config = dict(
    arch='vit',
    model='image classifier',
    dataset='crops of objects in photos (Visual Genome)',
    train_examples=123503,
    image_size=32,
    crop_scale_min=0.7,
    horizontal_flip=True,
    translate=0.12,
    rotation_deg=10,
    targets=['object'],
    num_classes=300,
    norm='layernorm',
    norm_position='pre',
    hidden_act='gelu',
    mlp_ratio=4,
    head_dim=16,
    fused_qkv=True,
    bias='all',
    qk_norm=False,
    parallel_block=False,
    inner_norm=False,
    moe='soft',
    drop_path=0.15,
    num_experts=16,
    moe_every=2,
    expert_mlp_ratio=1,
    slots_per_expert=2,
    shared_expert=False,
    patch_size=[4, 4],
    conv_stem=False,
    layers=6,
    width=320,
    positions='rope',
    pooling='class_token',
    label_smoothing=0.2,
    loss='cross_entropy',
    residual_init='none',
    optimizer='soap',
    beta2=0.99,
    learning_rate=0.0013,
    beta1=0.95,
    shampoo_beta=0.99,
    eps=1e-08,
    precondition_frequency=25,
    max_precond_dim=512,
    one_sided=True,
    adamw_lr_other_params=0.002,
    max_grad_norm=1.0,
    ema_decay=0.99,
    magnitude_pruning=0.5,
    max_steps=29900,
    batch_size=128,
    epochs=31.0,
    lr_schedule='poly',
    final_lr_fraction=0,
    warmup_steps=1490,
    weight_decay=0.2,
    adamw_weight_decay_other_params=0.01,
)
Rows from expert 2 of block 3, named by matrix and row number. Rows with one number belong to one neuron. Each number is 128 + 24 x the weight over its row's rms, rounded and kept within 0 to 255. All counts start at 0. After the name is the row's rms in percent of the matrix's.
# up: expert up (model.blocks.3.mlp.up, 16x320x320), inputs 0-159
# down: expert down (model.blocks.3.mlp.down, 16x320x320, transposed), outputs 0-159
up.14 096 [128  91 128 128 128 163 128 128 114  95 128 165 128 128 128 128 128 128 128 128 131 128 128 101 128 128 128  76  97 194 115 128 128 175 181 128  92 128 128 128 128 128 128 128 168 128  88 128 106 145 150 128 128 162 128 183 128 102 104 128  98 128 123 128 128 128 111 128 128 128 128 128 135 130 189 128 116 171 119 201 128 128 176 128 128 128 174 114 128 128 128 128 128 128 128 175 128 128 128 143 159 128 149 188 128 128 128 168 102 174 128 124 100 109 154 112 171 128 128 128 128 128 128 128 128 128 128  92 140 180 162  98 128 162 128 119 128 175 100 128 128 128  98 128  84  74 128 128 128 128  99 128 128 128  96 128 128 130 128 128]
down.14 097 [128 104 128 167 128 146 128 142 170  84 128 181 141 128 115 128 128 128 147 128 190 128  97 128 128 154 160 116 113 166 143 128 128 161 128 128 128  90 128 160 168 132 131 137 128  45 128  67 190 128 128 128 128 128 128 143 136 101 128  99 128 117  81 167 128 110 106 128 128 128 128 128 128 172 128 128 128 128 110 137 128 128 156 128 128 128 128 138 128 140 128 128 140 130  76 128 128 128 128 128 128 128 147 128 165 128 128 128 108 128  98 113 150 128 128  79 128 180 128 196 180 128 136 167 128 128 103 128 128 143 128 189 128  85 128 113 128 128 109 118 107 128  92 128  99 120 128 128 128 178 128 128 162 128 128 128  99 188 185 128]
up.15 096 [156 141 163 140 190 128 128 127 139 104 128 158 141 128 128 128 166 187 128 103 128 126 128 128 153 128 103 128  75 128 128 157 128 128 109 164 128 128 114 128 128 128 128  81 156 128 128 137 131 128 128  76 150  73 102 128 128 134 128 128 178 184 128 111 128 106 164 128 128 104 128 106 128 128 128 128 183 128 183 119 148  85 128 134 128 128 128 152 128 191 106  68 143 128 124  88  90  98 128 121 128 128  90 128 105 128 128 128 128 128 128 128 128 128 128 155 145 128  66 114 128  95 128  65 175 185 128 128 128 167  99 179  63 128 114  98 128 128 145 132 128 128 114 126 128 128 151 128 137 128 128  81 128 128 111 128 187 128 128 128]
down.15 094 [128 144 128  66 149 128 160  94 115 157 128 128 128 148 154 161 128 128 113 128 128 128 128  96 128  88 128 128 166 128 128 128 128 167 128 128 128 194 128 128 128 128 120 128 128 128 128 128  91 149 140 166 148 128 128 128 164 113 114 156 128 129 128  91 128 150 128  82 128  73 128 128 128 128 128 128 161 108  86  88  91 128 200 117 160 154 141 128  49 128 128  97 128 128  77 128 128 128 131 128 128 158 173 128 189 142 128 147 155  98 128 140 162 146 153 124 128  96 128 128 126 128 128 137 128 128 128 128 108 108 144 138 158 121 180 135 128 128 128 128 130 128 141 128  94 128 153 128 133 128 128 128 104 147 153 128 128 128 128  62]
up.16 093 [ 62 128 134 128  96 115 167 128 128 128  71 128 118 128  87 128 147 128 104 197 128 151 170 128  93 128 128  81 128 101 128 128 128  83 128 128 128 128  99 128 123 128 128 182 128 128 151  87  89 188 128 138 160 128 128 128 128 128 131 128 184 128 128 128 128  48 184 138 128 174  90 114 128 144 142 152 128 164  94 130  82 128 128 169 128 155 175 172 128  96 128 181 128 147 108 128 139 152 128 128 128 128 128 128  81 159 201 128 146 128 140 112 128 128 151 128 147 103 143 128 151 112 128 128 159 144 147 167 128 128  87 159 128  83 145 150 128 128  96 167  84 128 128 128  89 128 128 108 141 115 148 128 107  83 128 111 128 128 128 128]
down.16 088 [128 131 128 128 128 168 128 128 128 128 137 128 128 128 141 163 128 151 128 128 128 128  71 128  86 128 128 117  52 128 128 128 128 124 128 128  88 125 128 128  99 128 128 128  44 175 140 150 155 128  88 104 128 128 138 211 128  99 151 173 128 128 128  93 148  79 162 121 106 104  80  97 150 128 128 128 128  98 128 128 177 128 128 198 128  71 128  91 176 151 128  95 128 128 128 201 127 115 102 182 166 159 128 128 149 128 100  96 128 128 107 128 147 128 113  94 128 128 128 128 154 171 128 128 128 128 143 128 116 128  57  91 128 128  76 173 128 113 128 128 128 128 170 129 128 128 128 128 174 155 128 128 128 110 128 128 128 128 128 128]
up.17 100 [ 89 144 141 128 180  98 128 128  96 128 128 103 125  53 128 154 128 128 128 128 128 128 157 148 128 151 128 119 171 128 128 128 119 107 128 140 106 153  56 152 128 118 128 166 128 127 157 128 128 128 128 128  69 128  85 112 123 149 128  71 164  86 145  68 128 128 109 185 128 166  97 108 128 152 152  94 128 150 126 128 171  43  69 128 112 128 108 128 128 128 220 143 128 128 119 128 128 128 128 183 128 106 128  86 128 123 128 128 146 128 152 128  91 128 128 128 128  70 128  99 128 128 128 128 128 128 128 128 153  83 146 128 128 128 128 156 100 128 128 128 145 128 138 128 128 128  97 103  92 128 128 128 128 135 166 106 128 108  76 128]
down.17 100 [174  83 145 128 128 161 128 128 109 128 128 128 128 124 146 128 128 122 163 165 110 148 128  86 151  93 111 166 123  86 128  84 177  98 161 184 128 128 147 163 128 128 128  90 175 128 128 128  83 128 128 161 128 100 134 128 177 128  54 128 122 115 108 128 128 140 128 147  94 170 128 128 105 128  83 136 139 128 129 128 102  82 105 142 128 128 128  84  66 165 128 128 128 128 149 152 128 128 128 128 121 128 160 128 126 142  86 136 128 111 120 128 128 108 128 128 107 167 168 141 142  84 117 128 128  91 128 128 176 128 128 122 128 164 120 128 128 128 148  94 128  86 125 147 177 128 142 128 133 128 128 128 129 128 191 132 158 101 141 128]
up.18 109 [128 128 128 128 128 133 101 109 128 145 128 171 137 128 128 110 128 159 128 128 128 159 128 142 109 164 104 119 156 111  96 161 128  54  64 149 103 129 128 145 128 128  87 162 128 151 175 107 128 136 193 146 128 128 128 128  92 175 165 124 128 121 100 128 107 128 128 129 107 191 128 128 149 118 107 128 128  93 152  99  80 128 128 128 128 186 128  90 138  96 134 123 173 105  99 128 128 190 156  94 140  56 111 140 128 128 128 110 181 128 145 115 184 128 172 128 122 128 118 103 127 128 138 156 128 151 112 128 124 129 128 128 124 128 194  95 109 128 128 128 146 104 133 128 128 128 128 203 128 128 153 142 162 166 148 128 127  99  73 138]
down.18 098 [126 128  77 128 127 128 148 128 128 128 106 141 128 118 128 159 128 128  80  92 128 192 173 153 128 144 128 128 139 128 138 128 128 159 124 128 128 128 128 128 115 128 104 128  72 128 119 128 128 119 128 128 100 128 128 204 128 103 128 176 128 128  87 112 128 199 128 136 128 132 128 128 128 128 128 129 128 128 128 106 128 148 128 166 103 157 113 158 128 128 107  73 128 125 128 149 162 128 128 128 146 128 128 203 128 126 128 176 128 128 128 138 128 128 111 128 100 113 120 128 128 179 168 137 128  89 133 160 128 128 139 128 149 128 128 128 128 128  91 128 128 190 136 128 128 158 128  51 173 115 128  62  88 150 164 136 128 128 104 128]
up.19 103 [164 128  94  78 128 128 128 128 128 141 128 128 132 189 128 194 128 120 128 128 128 120  83 128 129 109 166 111 128 128 180 128 128 188 128 128 128 147 180  96 128 128  97  92 128 128 109 128 187 153  87 128 128 128 128 117 128 128 128 131 109  62 128 128 134 116 100 128 128 128 127 128 134 128 128 128 128 172 128 128 155 128 128 128 182 128  63 145 128 128 103 128  93 128 128 128 101 177 136 159 128 128 163 128 105 128 128 124 100 128 113 141 128  78 128  95 128 128 128 152 128 111 128 128 128  70 128 128 108 128 128 121 128 107  90 128 128 128 139 123 138 128 128 128 128 111 137 139 128 128 128 128 128 129 187 128 128 141 128 128]
down.19 097 [169 128 128 111 126 128 128 128 128 144 184 128 128 128 128  89  93 175 128 126 128 128  93 183 128 128  62 116 129 128 128 128 102 128 128 128 128 128 128 128 164 128 128 128  98 128 123 151 128 128 128  97 113 128 168  94 144 128 128 120 156 133 128 135  91 108 140 180 114 100 118 147 128 128 153 128  72 135 128 128 183 128 134 128 128 128 128 128 128 128 143  92 135 128 150 128 128 128  81 129 128 128 128 128 168 128 128 128 111 158 128  78 128 128  78 191 128 170 128 128 128 128 110 128 114 185 128 133 128 128 130 128 128  99 128 171 128 171 128 189 162 108 128 128 114 128  90 128 176 122 128 141  88 128 117 163  90 167  64 128]
up.20 092 [112 128 160 128 128 128 144  91 128 141 128 105 128 128  37 128 128 128 128 128 128 152 128 128 127 128 117 122 149 128 113 156 175 128 128 128 165 128 128 107 171 140 128 128 128 128 128 128 164 176 128 110 128 128 128 128 128 150 128 128 159 128 128 128 137  81 149 128  82 101 128 156 128  86 121 128 128 163  86 128 128 128 144  69 128 160 128 128 128 128  49 221 128 128 128 101 128 128 194 128 128 128 128 128 128 128 132 180 128 128 128 128 174 128 102 128 128  60 128 128 123 128  79 103  92 149 163 128 128 128 104 162 128 122 128 128 128 128 122 164 125 128 108 128 158 128 128 128 128 101 100 128 128 128 128 163 128 128 181 111]
down.20 101 [108 128 128 104 114 128 128  79 148 128 128 104 128 128 185 164 156 128 128 100  80 128 128 128 128 128 154 103  80 128 128 106 128 147 164  94 128 128 131 128  86 178  26 128 157 171  81 128 120 160 106 154 119  84 128 156 128 104 128 168 128 128 128 128 128 158 129 128 132 104 128 128 163 128 128 128 128 128 159 125 152 128 129 128 136 128  87 128 151 102  93 128 159 128  82 171 128 128  91 110 175 128  97 166  91 128 111 125 128 128 128 147 128 128 128 129 136 128 128 187 128 136 128 128 156 128 182 145 128  67 128 155 130 128 128 107 128 128  99 128 128 132 177 128 128 181 104  87 186 151 104 128  95 149 118 146 128 148 128 113]
up.21 099 [182 128 139 128 156  74 202  99 109  91 167 106 111 124 128  98 128 137 177 128 128  94 128 126 128 161 128 100 181  68 128 128  89 128 128 128 128 128 162 175 124 141 169 128 128 128 128 128  83 128 179  83 128 160 165 114 128 128 132  97 119 145 100  93 109 128 128  89  92 105 128 110 128 128 128 129 181 144 128 128 128 164  86 128 103 128 128  91 128 187 158 184 128 103 128 128 128 128 128 128 128 128 128  90 121  82 124 153 128 128 112 171 128 128 139 154 128 119 116 109 121  92 109 145 128 159 128 128 128 128 128 128 128 128 128 128 128 164 132 128 109 100 128 128 128 128 145 128 147 128 128 119 148 128 128 101  88 156 168  97]
down.21 097 [128 128  88 128  96 128 135 128 192 168 128 100 128 128 111 128 128 145 128 128 158 104 143 107 128 128 126 128 200 128 128 128 128 123 153 100 128 128 128 115 128 128 134 128 128 146 195 128 128 152 127 128  61 102 181 128 180 128 113 150 100 128 128 112 114 128 194 122 191 128 128 128  91 150 154 162  99 128 142 128  82 128 128  81 148 138 106 128 128 128 128 128 128 150 128 119 113 128 186  96 163 128 128 120 128 141 128 128 163 107 128 154 136 128 129 128 128 128 128 111 111 128  80 128  83  71 147 128  61 157 128 148 128 125 169 137 195 128 128 180 108 128 116 128 157 127 128 128 105 128 122  93  83 103 128 128  85  41 198 128]
up.22 104 [ 85 128  56 140 128 128 102 119 128 164 128 128 128 118 174 128 165 181 126 194 128 128 128 128 128 150 128 105 128 128 128 162  82 150 128 113  96  70 128 128 109 128 111 104 121  39 167 138 128 101 128 128 128 156 114 128 128 125 127 128 128 190 128  75 109 128 128 128 109 128 110 128 128 132  85 128 129 128 150 128 128 145 171 128 128 153 128 128 128 128 169 128 128  74 158 128 128 128 114 128 128 128 147 156 128 128 124 128 128 128 128 111 128  74 128 128 201  72 142 107 128 142 128 128 146 128 128 128 128 113 128 128 113  79 128 105 157 174  82 128  84  78 175 128  93  97 128 128 128 128 136 135 110 116 176 128 155 128 162 130]
down.22 100 [181 128 111 150 128 128  69 128 128 146 158 110  95  87 116 128 128 174 152  98 128 128  97 180 128 128 119 128 128 128 115  84 128  74 173  63 183 128 128 158 199 128 180 169 112 108 174 128 128 128 128 114 128  78 128 128 128 128 128 112 202 123 177 128 128  99 106 128  82 128 124 128  90 128 128 128 141 128 140 133 192 128 128  88  83 128 160 150 176 128 128 128 120  90 128 151 158 118 117 107 173 128  82 128 138 128 128 104 127 128  96  79 112 128 180 128 129 128 128 128  86  82 128 128 128 128 128 133 128 164 102 128 128  98 128 128  52 109 187 144 163 171 128 128  86 149 128 128 128 128 143 128  41 128 128 128 128 128 128 128]