{"arch": "vit", "model": "image classifier", "dataset": "crops of objects in photos (Visual Genome)", "train_examples": 123503, "image_size": 32, "crop_scale_min": 0.7, "horizontal_flip": true, "translate": 0.12, "rotation_deg": 10, "targets": ["object"], "num_classes": 300, "norm": "layernorm", "norm_position": "pre", "activation": "gelu", "mlp_ratio": 4, "head_dim": 16, "fused_qkv": true, "bias": "all", "qk_norm": false, "parallel_block": false, "inner_norm": false, "moe": "soft", "drop_path": 0.15, "num_experts": 16, "moe_every": 2, "expert_mlp_ratio": 1, "slots_per_expert": 2, "shared_expert": false, "patch_size": [4, 4], "conv_stem": false, "layers": 6, "width": 320, "positions": "rope", "pooling": "class_token", "label_smoothing": 0.2, "loss": "cross_entropy", "residual_init": "none", "optimizer": "soap", "beta2": 0.99, "lr": 0.0013, "beta1": 0.95, "shampoo_beta": 0.99, "eps": 1e-08, "precondition_frequency": 25, "max_precond_dim": 512, "one_sided": true, "adamw_lr_other_params": 0.002, "grad_clip": 1.0, "ema_decay": 0.99, "magnitude_pruning": 0.5, "steps": 29900, "batch_size": 128, "epochs": 31.0, "lr_schedule": "poly", "final_lr_fraction": 0, "warmup_steps": 1490, "weight_decay": 0.2, "adamw_weight_decay_other_params": 0.01}
Rows from block 2 of a small image classifier, named by matrix and row number. Rows with one number belong to one neuron. Each number is 200 + 30 x the weight over its row's rms, rounded and kept within 0 to 999. All counts start at 0.
After each neuron's rows are labels from the 100 images, of 14976, where the neuron reaches its highest value: "colour at peak" is the nearest of a few named colours to the mean colour under the peak. Only what is clearly more common there than usual is listed. The data: crops of objects in photos (Visual Genome).
# fc1: MLP up (model.blocks.2.mlp.fc1.weight, 1280x320), inputs 0-159
# fc2: MLP down (model.blocks.2.mlp.fc2.weight, 320x1280, transposed), outputs 0-159

fc1.443,244,158,235,200,200,200,200,200,200,166,238,200,219,240,173,161,200,208,200,210,200,237,200,180,215,192,212,256,200,200,152,153,200,200,191,183,164,200,142,200,183,200,185,200,200,200,209,209,268,169,206,164,200,200,233,200,251,200,200,200,137,172,182,109,200,227,200,299,200,200,200,200,282,155,200,200,200,175,171,171,229,200,200,195,200,200,256,200,169,200,229,200,200,200,200,175,200,162,248,200,200,200,200,200,184,200,200,238,176,288,235,187,200,200,282,200,249,248,173,200,100,200,200,162,189,200,200,200,200,235,200,241,243,200,223,192,200,171,167,124,269,165,200,187,200,200,200,212,200,183,220,200,271,200,200,200,200,183,200,200
fc2.443,223,135,200,200,167,200,213,236,200,200,235,200,200,254,200,200,200,208,200,262,200,200,136,200,200,231,200,171,200,162,166,200,200,200,200,255,200,200,200,231,233,200,200,254,156,200,178,200,200,200,200,200,200,200,153,186,204,179,243,173,177,200,141,200,200,243,272,190,200,243,179,200,200,153,171,200,244,200,200,200,200,200,200,200,200,200,191,218,200,292,200,250,235,200,170,200,194,200,179,200,200,200,148,200,186,184,173,200,155,145,200,211,200,240,241,200,208,290,265,200,200,230,200,200,200,200,235,200,200,200,200,200,194,118,206,210,200,200,200,200,200,215,200,129,200,148,200,223,264,219,200,158,156,200,200,200,220,209,298,200
colour at peak: grey

fc1.163,200,133,231,238,255,242,200,200,153,193,247,184,200,200,221,200,241,175,207,156,160,200,200,176,200,240,200,138,200,200,222,200,205,176,200,266,200,183,213,200,200,200,181,197,200,277,200,195,200,190,200,200,200,200,247,235,200,160,267,200,240,168,200,257,175,200,200,257,200,200,231,183,233,193,222,200,200,152,227,149,136,200,175,245,200,134,200,215,200,327,200,200,200,200,200,200,200,200,188,213,247,238,172,164,200,200,200,200,200,147,200,168,217,221,200,191,190,165,208,200,200,200,254,154,200,180,200,160,200,149,200,232,243,200,200,200,144,200,215,211,151,200,243,235,231,169,200,148,200,242,200,210,248,200,200,200,200,240,200,200
fc2.163,246,200,200,200,200,244,232,200,200,200,200,200,179,222,200,200,200,231,200,200,215,245,200,200,254,200,216,126,200,276,204,200,159,257,200,200,200,248,200,200,258,200,200,203,200,200,266,200,200,254,200,200,200,162,226,200,170,200,200,200,200,239,200,200,177,200,240,125,172,200,239,113,200,200,151,224,200,200,200,183,200,200,237,228,200,200,200,200,283,200,192,200,200,200,200,231,200,200,206,214,200,173,163,233,200,200,200,226,225,191,200,200,200,200,200,200,147,229,152,156,200,200,200,200,256,235,168,136,178,200,228,178,200,137,200,179,200,147,255,174,249,200,200,227,200,171,200,207,200,200,200,155,200,231,193,200,200,170,200,188
colour at peak: grey

fc1.196,170,200,225,103,200,147,219,200,179,200,200,200,196,200,273,200,200,200,200,200,200,200,125,200,200,200,200,200,239,200,200,178,200,168,216,228,224,200,200,222,200,200,256,217,137,118,200,310,200,165,200,200,217,147,200,168,203,149,200,192,243,200,238,129,177,176,200,102,163,137,200,200,228,193,228,200,243,200,238,156,198,174,257,200,200,200,195,166,129,200,185,200,169,157,200,200,185,200,158,187,200,205,214,200,158,210,200,200,200,200,275,200,258,241,200,200,202,200,200,147,208,248,200,200,179,305,200,200,201,200,200,200,196,200,200,200,200,200,208,170,200,200,152,251,200,115,200,156,200,247,200,200,200,193,212,174,200,200,192,200
fc2.196,200,200,201,200,200,262,226,200,147,200,200,200,200,200,265,152,200,200,200,172,200,200,200,200,180,200,200,200,200,200,261,222,200,200,173,212,200,200,200,239,200,204,200,200,258,200,149,123,167,200,200,178,154,227,200,220,233,184,176,200,200,200,200,200,254,127,200,191,233,200,237,175,200,200,230,200,251,206,222,200,200,180,144,228,200,162,218,190,274,156,303,200,200,231,258,200,200,200,135,200,176,175,200,155,253,200,200,200,200,220,155,200,215,171,200,200,200,279,200,146,200,200,200,200,257,200,223,217,201,254,200,220,287,111,160,166,244,141,144,193,200,200,260,138,200,161,136,200,200,137,200,138,200,261,200,200,200,200,200,200
colour at peak: grey; pink

fc1.113,200,200,200,163,200,208,200,200,160,152,200,130,200,187,227,267,172,213,178,240,200,149,188,200,200,173,186,200,241,256,200,200,140,165,200,228,161,215,200,200,212,200,200,200,172,182,226,197,200,230,200,235,99,200,200,229,155,212,84,177,157,200,200,200,200,200,200,133,237,222,200,254,200,208,233,200,178,200,155,138,217,232,177,200,200,184,193,200,122,122,200,217,191,255,229,200,200,200,200,200,131,131,200,195,214,150,200,200,200,200,200,222,200,240,200,227,254,252,224,221,200,200,200,274,204,220,200,245,200,200,221,200,200,200,200,200,273,200,200,229,225,162,209,200,139,267,200,200,235,200,267,200,200,188,200,145,215,147,200,200
fc2.113,226,163,268,258,200,200,200,200,200,227,200,200,200,200,200,200,195,200,187,200,200,200,200,102,200,216,200,200,185,200,168,200,123,238,183,161,200,200,349,200,200,200,200,200,200,200,266,188,200,252,263,200,200,253,200,211,200,200,200,200,200,248,200,200,200,205,200,228,224,250,200,200,200,252,195,200,240,161,112,228,176,200,262,200,200,203,171,200,200,266,200,163,200,200,200,200,200,200,200,200,192,168,157,200,200,239,200,200,162,200,232,156,240,172,200,222,112,200,200,216,200,157,200,146,200,200,200,200,200,176,200,200,200,105,161,200,241,200,200,200,200,200,200,200,200,200,149,200,163,242,200,161,200,200,200,200,215,153,200,198
colour at peak: grey

fc1.356,200,200,200,173,200,200,195,226,200,174,187,200,200,274,200,163,200,200,200,200,192,275,200,236,200,236,225,200,200,200,200,200,211,129,182,208,200,227,200,191,168,200,200,170,207,127,200,200,241,229,208,200,200,200,169,254,234,200,200,200,230,200,200,200,249,258,200,200,200,228,200,200,200,218,224,277,200,216,200,200,200,200,200,283,200,209,200,200,190,246,200,200,252,200,200,200,163,261,161,190,200,253,186,172,200,200,223,200,200,200,186,200,200,200,200,292,258,200,178,200,128,272,200,200,200,168,167,200,223,196,167,211,189,231,205,200,174,294,200,200,222,156,200,218,200,182,254,200,180,210,185,200,244,153,200,263,179,200,200,166
fc2.356,200,170,204,265,129,145,200,219,123,119,200,200,235,230,200,200,222,288,247,200,200,200,235,200,190,175,265,200,200,200,211,263,200,160,200,200,200,152,200,200,139,200,200,200,157,200,196,153,200,224,186,119,154,200,200,200,200,158,181,200,122,200,200,200,200,178,200,267,201,200,160,200,200,200,234,200,200,200,263,200,200,194,135,250,214,172,185,200,200,134,200,116,159,200,200,200,168,200,151,173,200,192,165,200,200,157,200,200,200,178,194,241,169,172,200,200,176,200,200,217,208,200,219,231,233,207,217,221,200,176,250,266,225,200,217,200,200,206,142,200,200,253,144,200,242,235,200,182,159,200,200,174,200,259,200,200,119,200,200,157
colour at peak: brown

fc1.215,157,197,200,176,166,200,200,261,200,200,165,200,172,200,200,200,200,200,178,176,200,200,200,199,200,200,200,161,200,200,200,196,236,200,200,200,198,200,252,125,200,212,150,200,160,257,200,200,141,216,200,217,200,151,217,265,200,181,200,200,200,200,200,200,200,167,200,200,228,205,245,265,180,200,172,200,200,206,200,220,209,230,202,200,221,280,200,200,130,200,150,167,200,200,200,227,200,200,282,238,185,200,200,200,153,200,200,200,200,197,200,200,239,200,124,138,242,200,200,251,135,153,201,239,160,236,200,200,200,169,149,218,200,164,151,272,200,241,186,200,200,200,200,200,312,200,200,280,173,154,200,210,136,200,200,200,114,200,200,237
fc2.215,193,153,163,249,234,200,209,200,252,143,230,224,200,238,144,180,200,200,165,188,185,169,200,200,200,253,169,146,200,252,130,200,255,172,200,200,200,200,200,185,116,200,164,234,200,267,200,224,200,200,232,200,200,233,164,200,173,200,200,219,200,200,200,119,200,141,200,244,200,267,200,200,200,175,200,209,200,200,200,252,167,200,175,200,200,200,237,200,301,200,200,120,200,186,213,223,200,192,153,142,167,200,217,200,226,200,200,203,200,180,191,222,200,231,180,218,233,246,226,200,200,200,200,183,201,200,200,200,296,200,200,200,165,153,240,200,254,194,200,187,200,200,266,195,200,200,200,174,200,217,200,237,182,200,169,200,200,213,216,298
colour at peak: grey

fc1.71,200,200,200,177,200,227,176,243,158,200,144,200,200,255,220,294,181,200,221,200,200,242,200,200,203,200,261,183,252,215,153,200,200,200,210,246,200,177,158,200,220,200,200,222,131,216,200,200,200,225,200,187,252,221,256,200,147,200,153,200,223,200,200,255,200,191,229,226,150,218,160,200,200,200,228,200,200,200,287,200,200,133,200,209,161,200,213,168,195,168,200,200,200,233,252,201,200,200,200,200,200,200,210,200,200,277,159,233,260,231,200,200,200,200,200,246,200,200,263,200,200,200,200,227,137,169,200,200,200,200,179,200,200,200,200,200,240,215,200,119,163,200,200,124,200,185,123,200,238,200,230,144,166,223,200,187,238,230,236,154
fc2.71,200,200,200,200,147,200,200,233,200,156,200,188,239,200,200,200,205,236,200,200,130,200,200,270,200,200,268,201,200,200,200,200,246,200,200,300,201,245,200,200,220,245,223,200,182,155,200,200,200,232,200,174,177,200,200,200,200,249,241,192,239,200,200,220,200,200,194,200,234,200,200,178,150,200,237,251,282,200,200,248,224,209,200,186,200,200,200,200,270,137,200,173,200,200,177,200,200,171,200,200,141,260,200,200,200,260,195,200,124,200,186,140,225,200,205,200,200,200,249,219,200,200,200,144,200,257,200,166,248,200,200,140,200,200,166,200,126,200,200,190,200,255,200,200,200,241,139,221,200,200,271,200,200,200,182,200,200,200,200,200
colour at peak: brown

fc1.424,200,218,243,257,242,143,200,200,200,200,242,200,200,200,200,200,200,236,200,200,200,145,151,200,200,170,132,148,173,200,200,98,177,188,241,191,200,200,213,158,224,260,149,213,152,200,200,200,213,153,145,200,200,187,200,233,200,211,200,200,200,167,138,133,200,200,187,207,228,200,229,70,200,200,152,223,200,220,200,200,200,200,200,221,200,200,200,223,178,200,234,189,170,200,200,200,200,200,200,200,254,249,190,200,262,257,200,200,200,167,177,160,160,200,200,200,200,200,230,197,200,200,150,253,198,200,200,176,216,200,200,200,167,194,200,217,197,200,210,164,200,200,200,236,211,200,172,191,240,223,211,200,200,121,200,200,229,255,213,190
fc2.424,200,200,182,200,200,245,151,116,233,200,210,254,200,200,192,175,249,200,200,226,200,200,156,200,200,191,211,177,200,200,200,234,200,200,213,200,200,172,200,308,200,200,200,181,200,238,223,200,200,200,200,232,150,269,200,227,181,200,200,200,200,200,236,200,200,148,200,200,232,192,229,189,207,200,228,162,189,200,200,131,200,200,200,200,200,200,151,168,324,200,174,200,200,125,200,200,135,200,200,200,215,200,200,200,238,200,200,186,200,275,264,200,256,242,200,200,167,200,266,200,200,255,200,194,227,200,200,175,255,253,230,200,189,200,200,200,200,248,200,254,200,167,200,200,213,165,176,200,200,200,200,200,161,218,257,200,200,145,200,200
colour at peak: grey

fc1.600,200,200,200,200,184,200,200,219,222,139,194,140,271,200,216,113,197,220,200,209,225,200,271,144,200,200,200,200,190,236,200,150,200,200,200,228,186,256,200,224,189,200,200,200,200,247,200,142,200,200,200,200,209,161,200,200,196,200,280,154,200,200,167,200,200,223,200,159,200,200,200,219,200,121,246,200,200,252,220,226,156,200,113,253,235,200,278,200,165,200,251,264,200,200,200,251,143,200,200,200,186,249,178,200,200,200,200,248,200,200,136,216,163,164,200,140,200,192,240,212,200,169,171,200,200,225,200,200,178,200,170,240,200,187,271,200,200,258,200,200,175,200,200,243,255,175,200,181,200,175,153,200,200,169,158,200,200,200,192,200
fc2.600,200,200,233,236,158,139,228,200,213,200,225,110,200,221,182,200,200,223,211,200,215,139,204,200,223,200,200,200,170,234,200,200,209,200,200,200,259,200,200,200,160,133,200,200,200,200,200,200,264,200,200,200,255,200,165,223,200,200,200,246,254,200,200,194,200,200,200,200,200,243,200,145,140,200,200,221,129,200,200,200,200,200,233,166,200,242,200,200,368,200,200,200,200,200,125,200,226,185,288,200,200,141,176,200,185,146,200,174,200,200,179,200,200,174,200,200,155,200,249,199,187,200,200,205,200,107,234,143,273,200,200,200,141,200,152,200,200,239,200,273,184,200,200,200,169,304,200,176,200,200,255,180,208,157,200,200,200,231,200,150
colour at peak: grey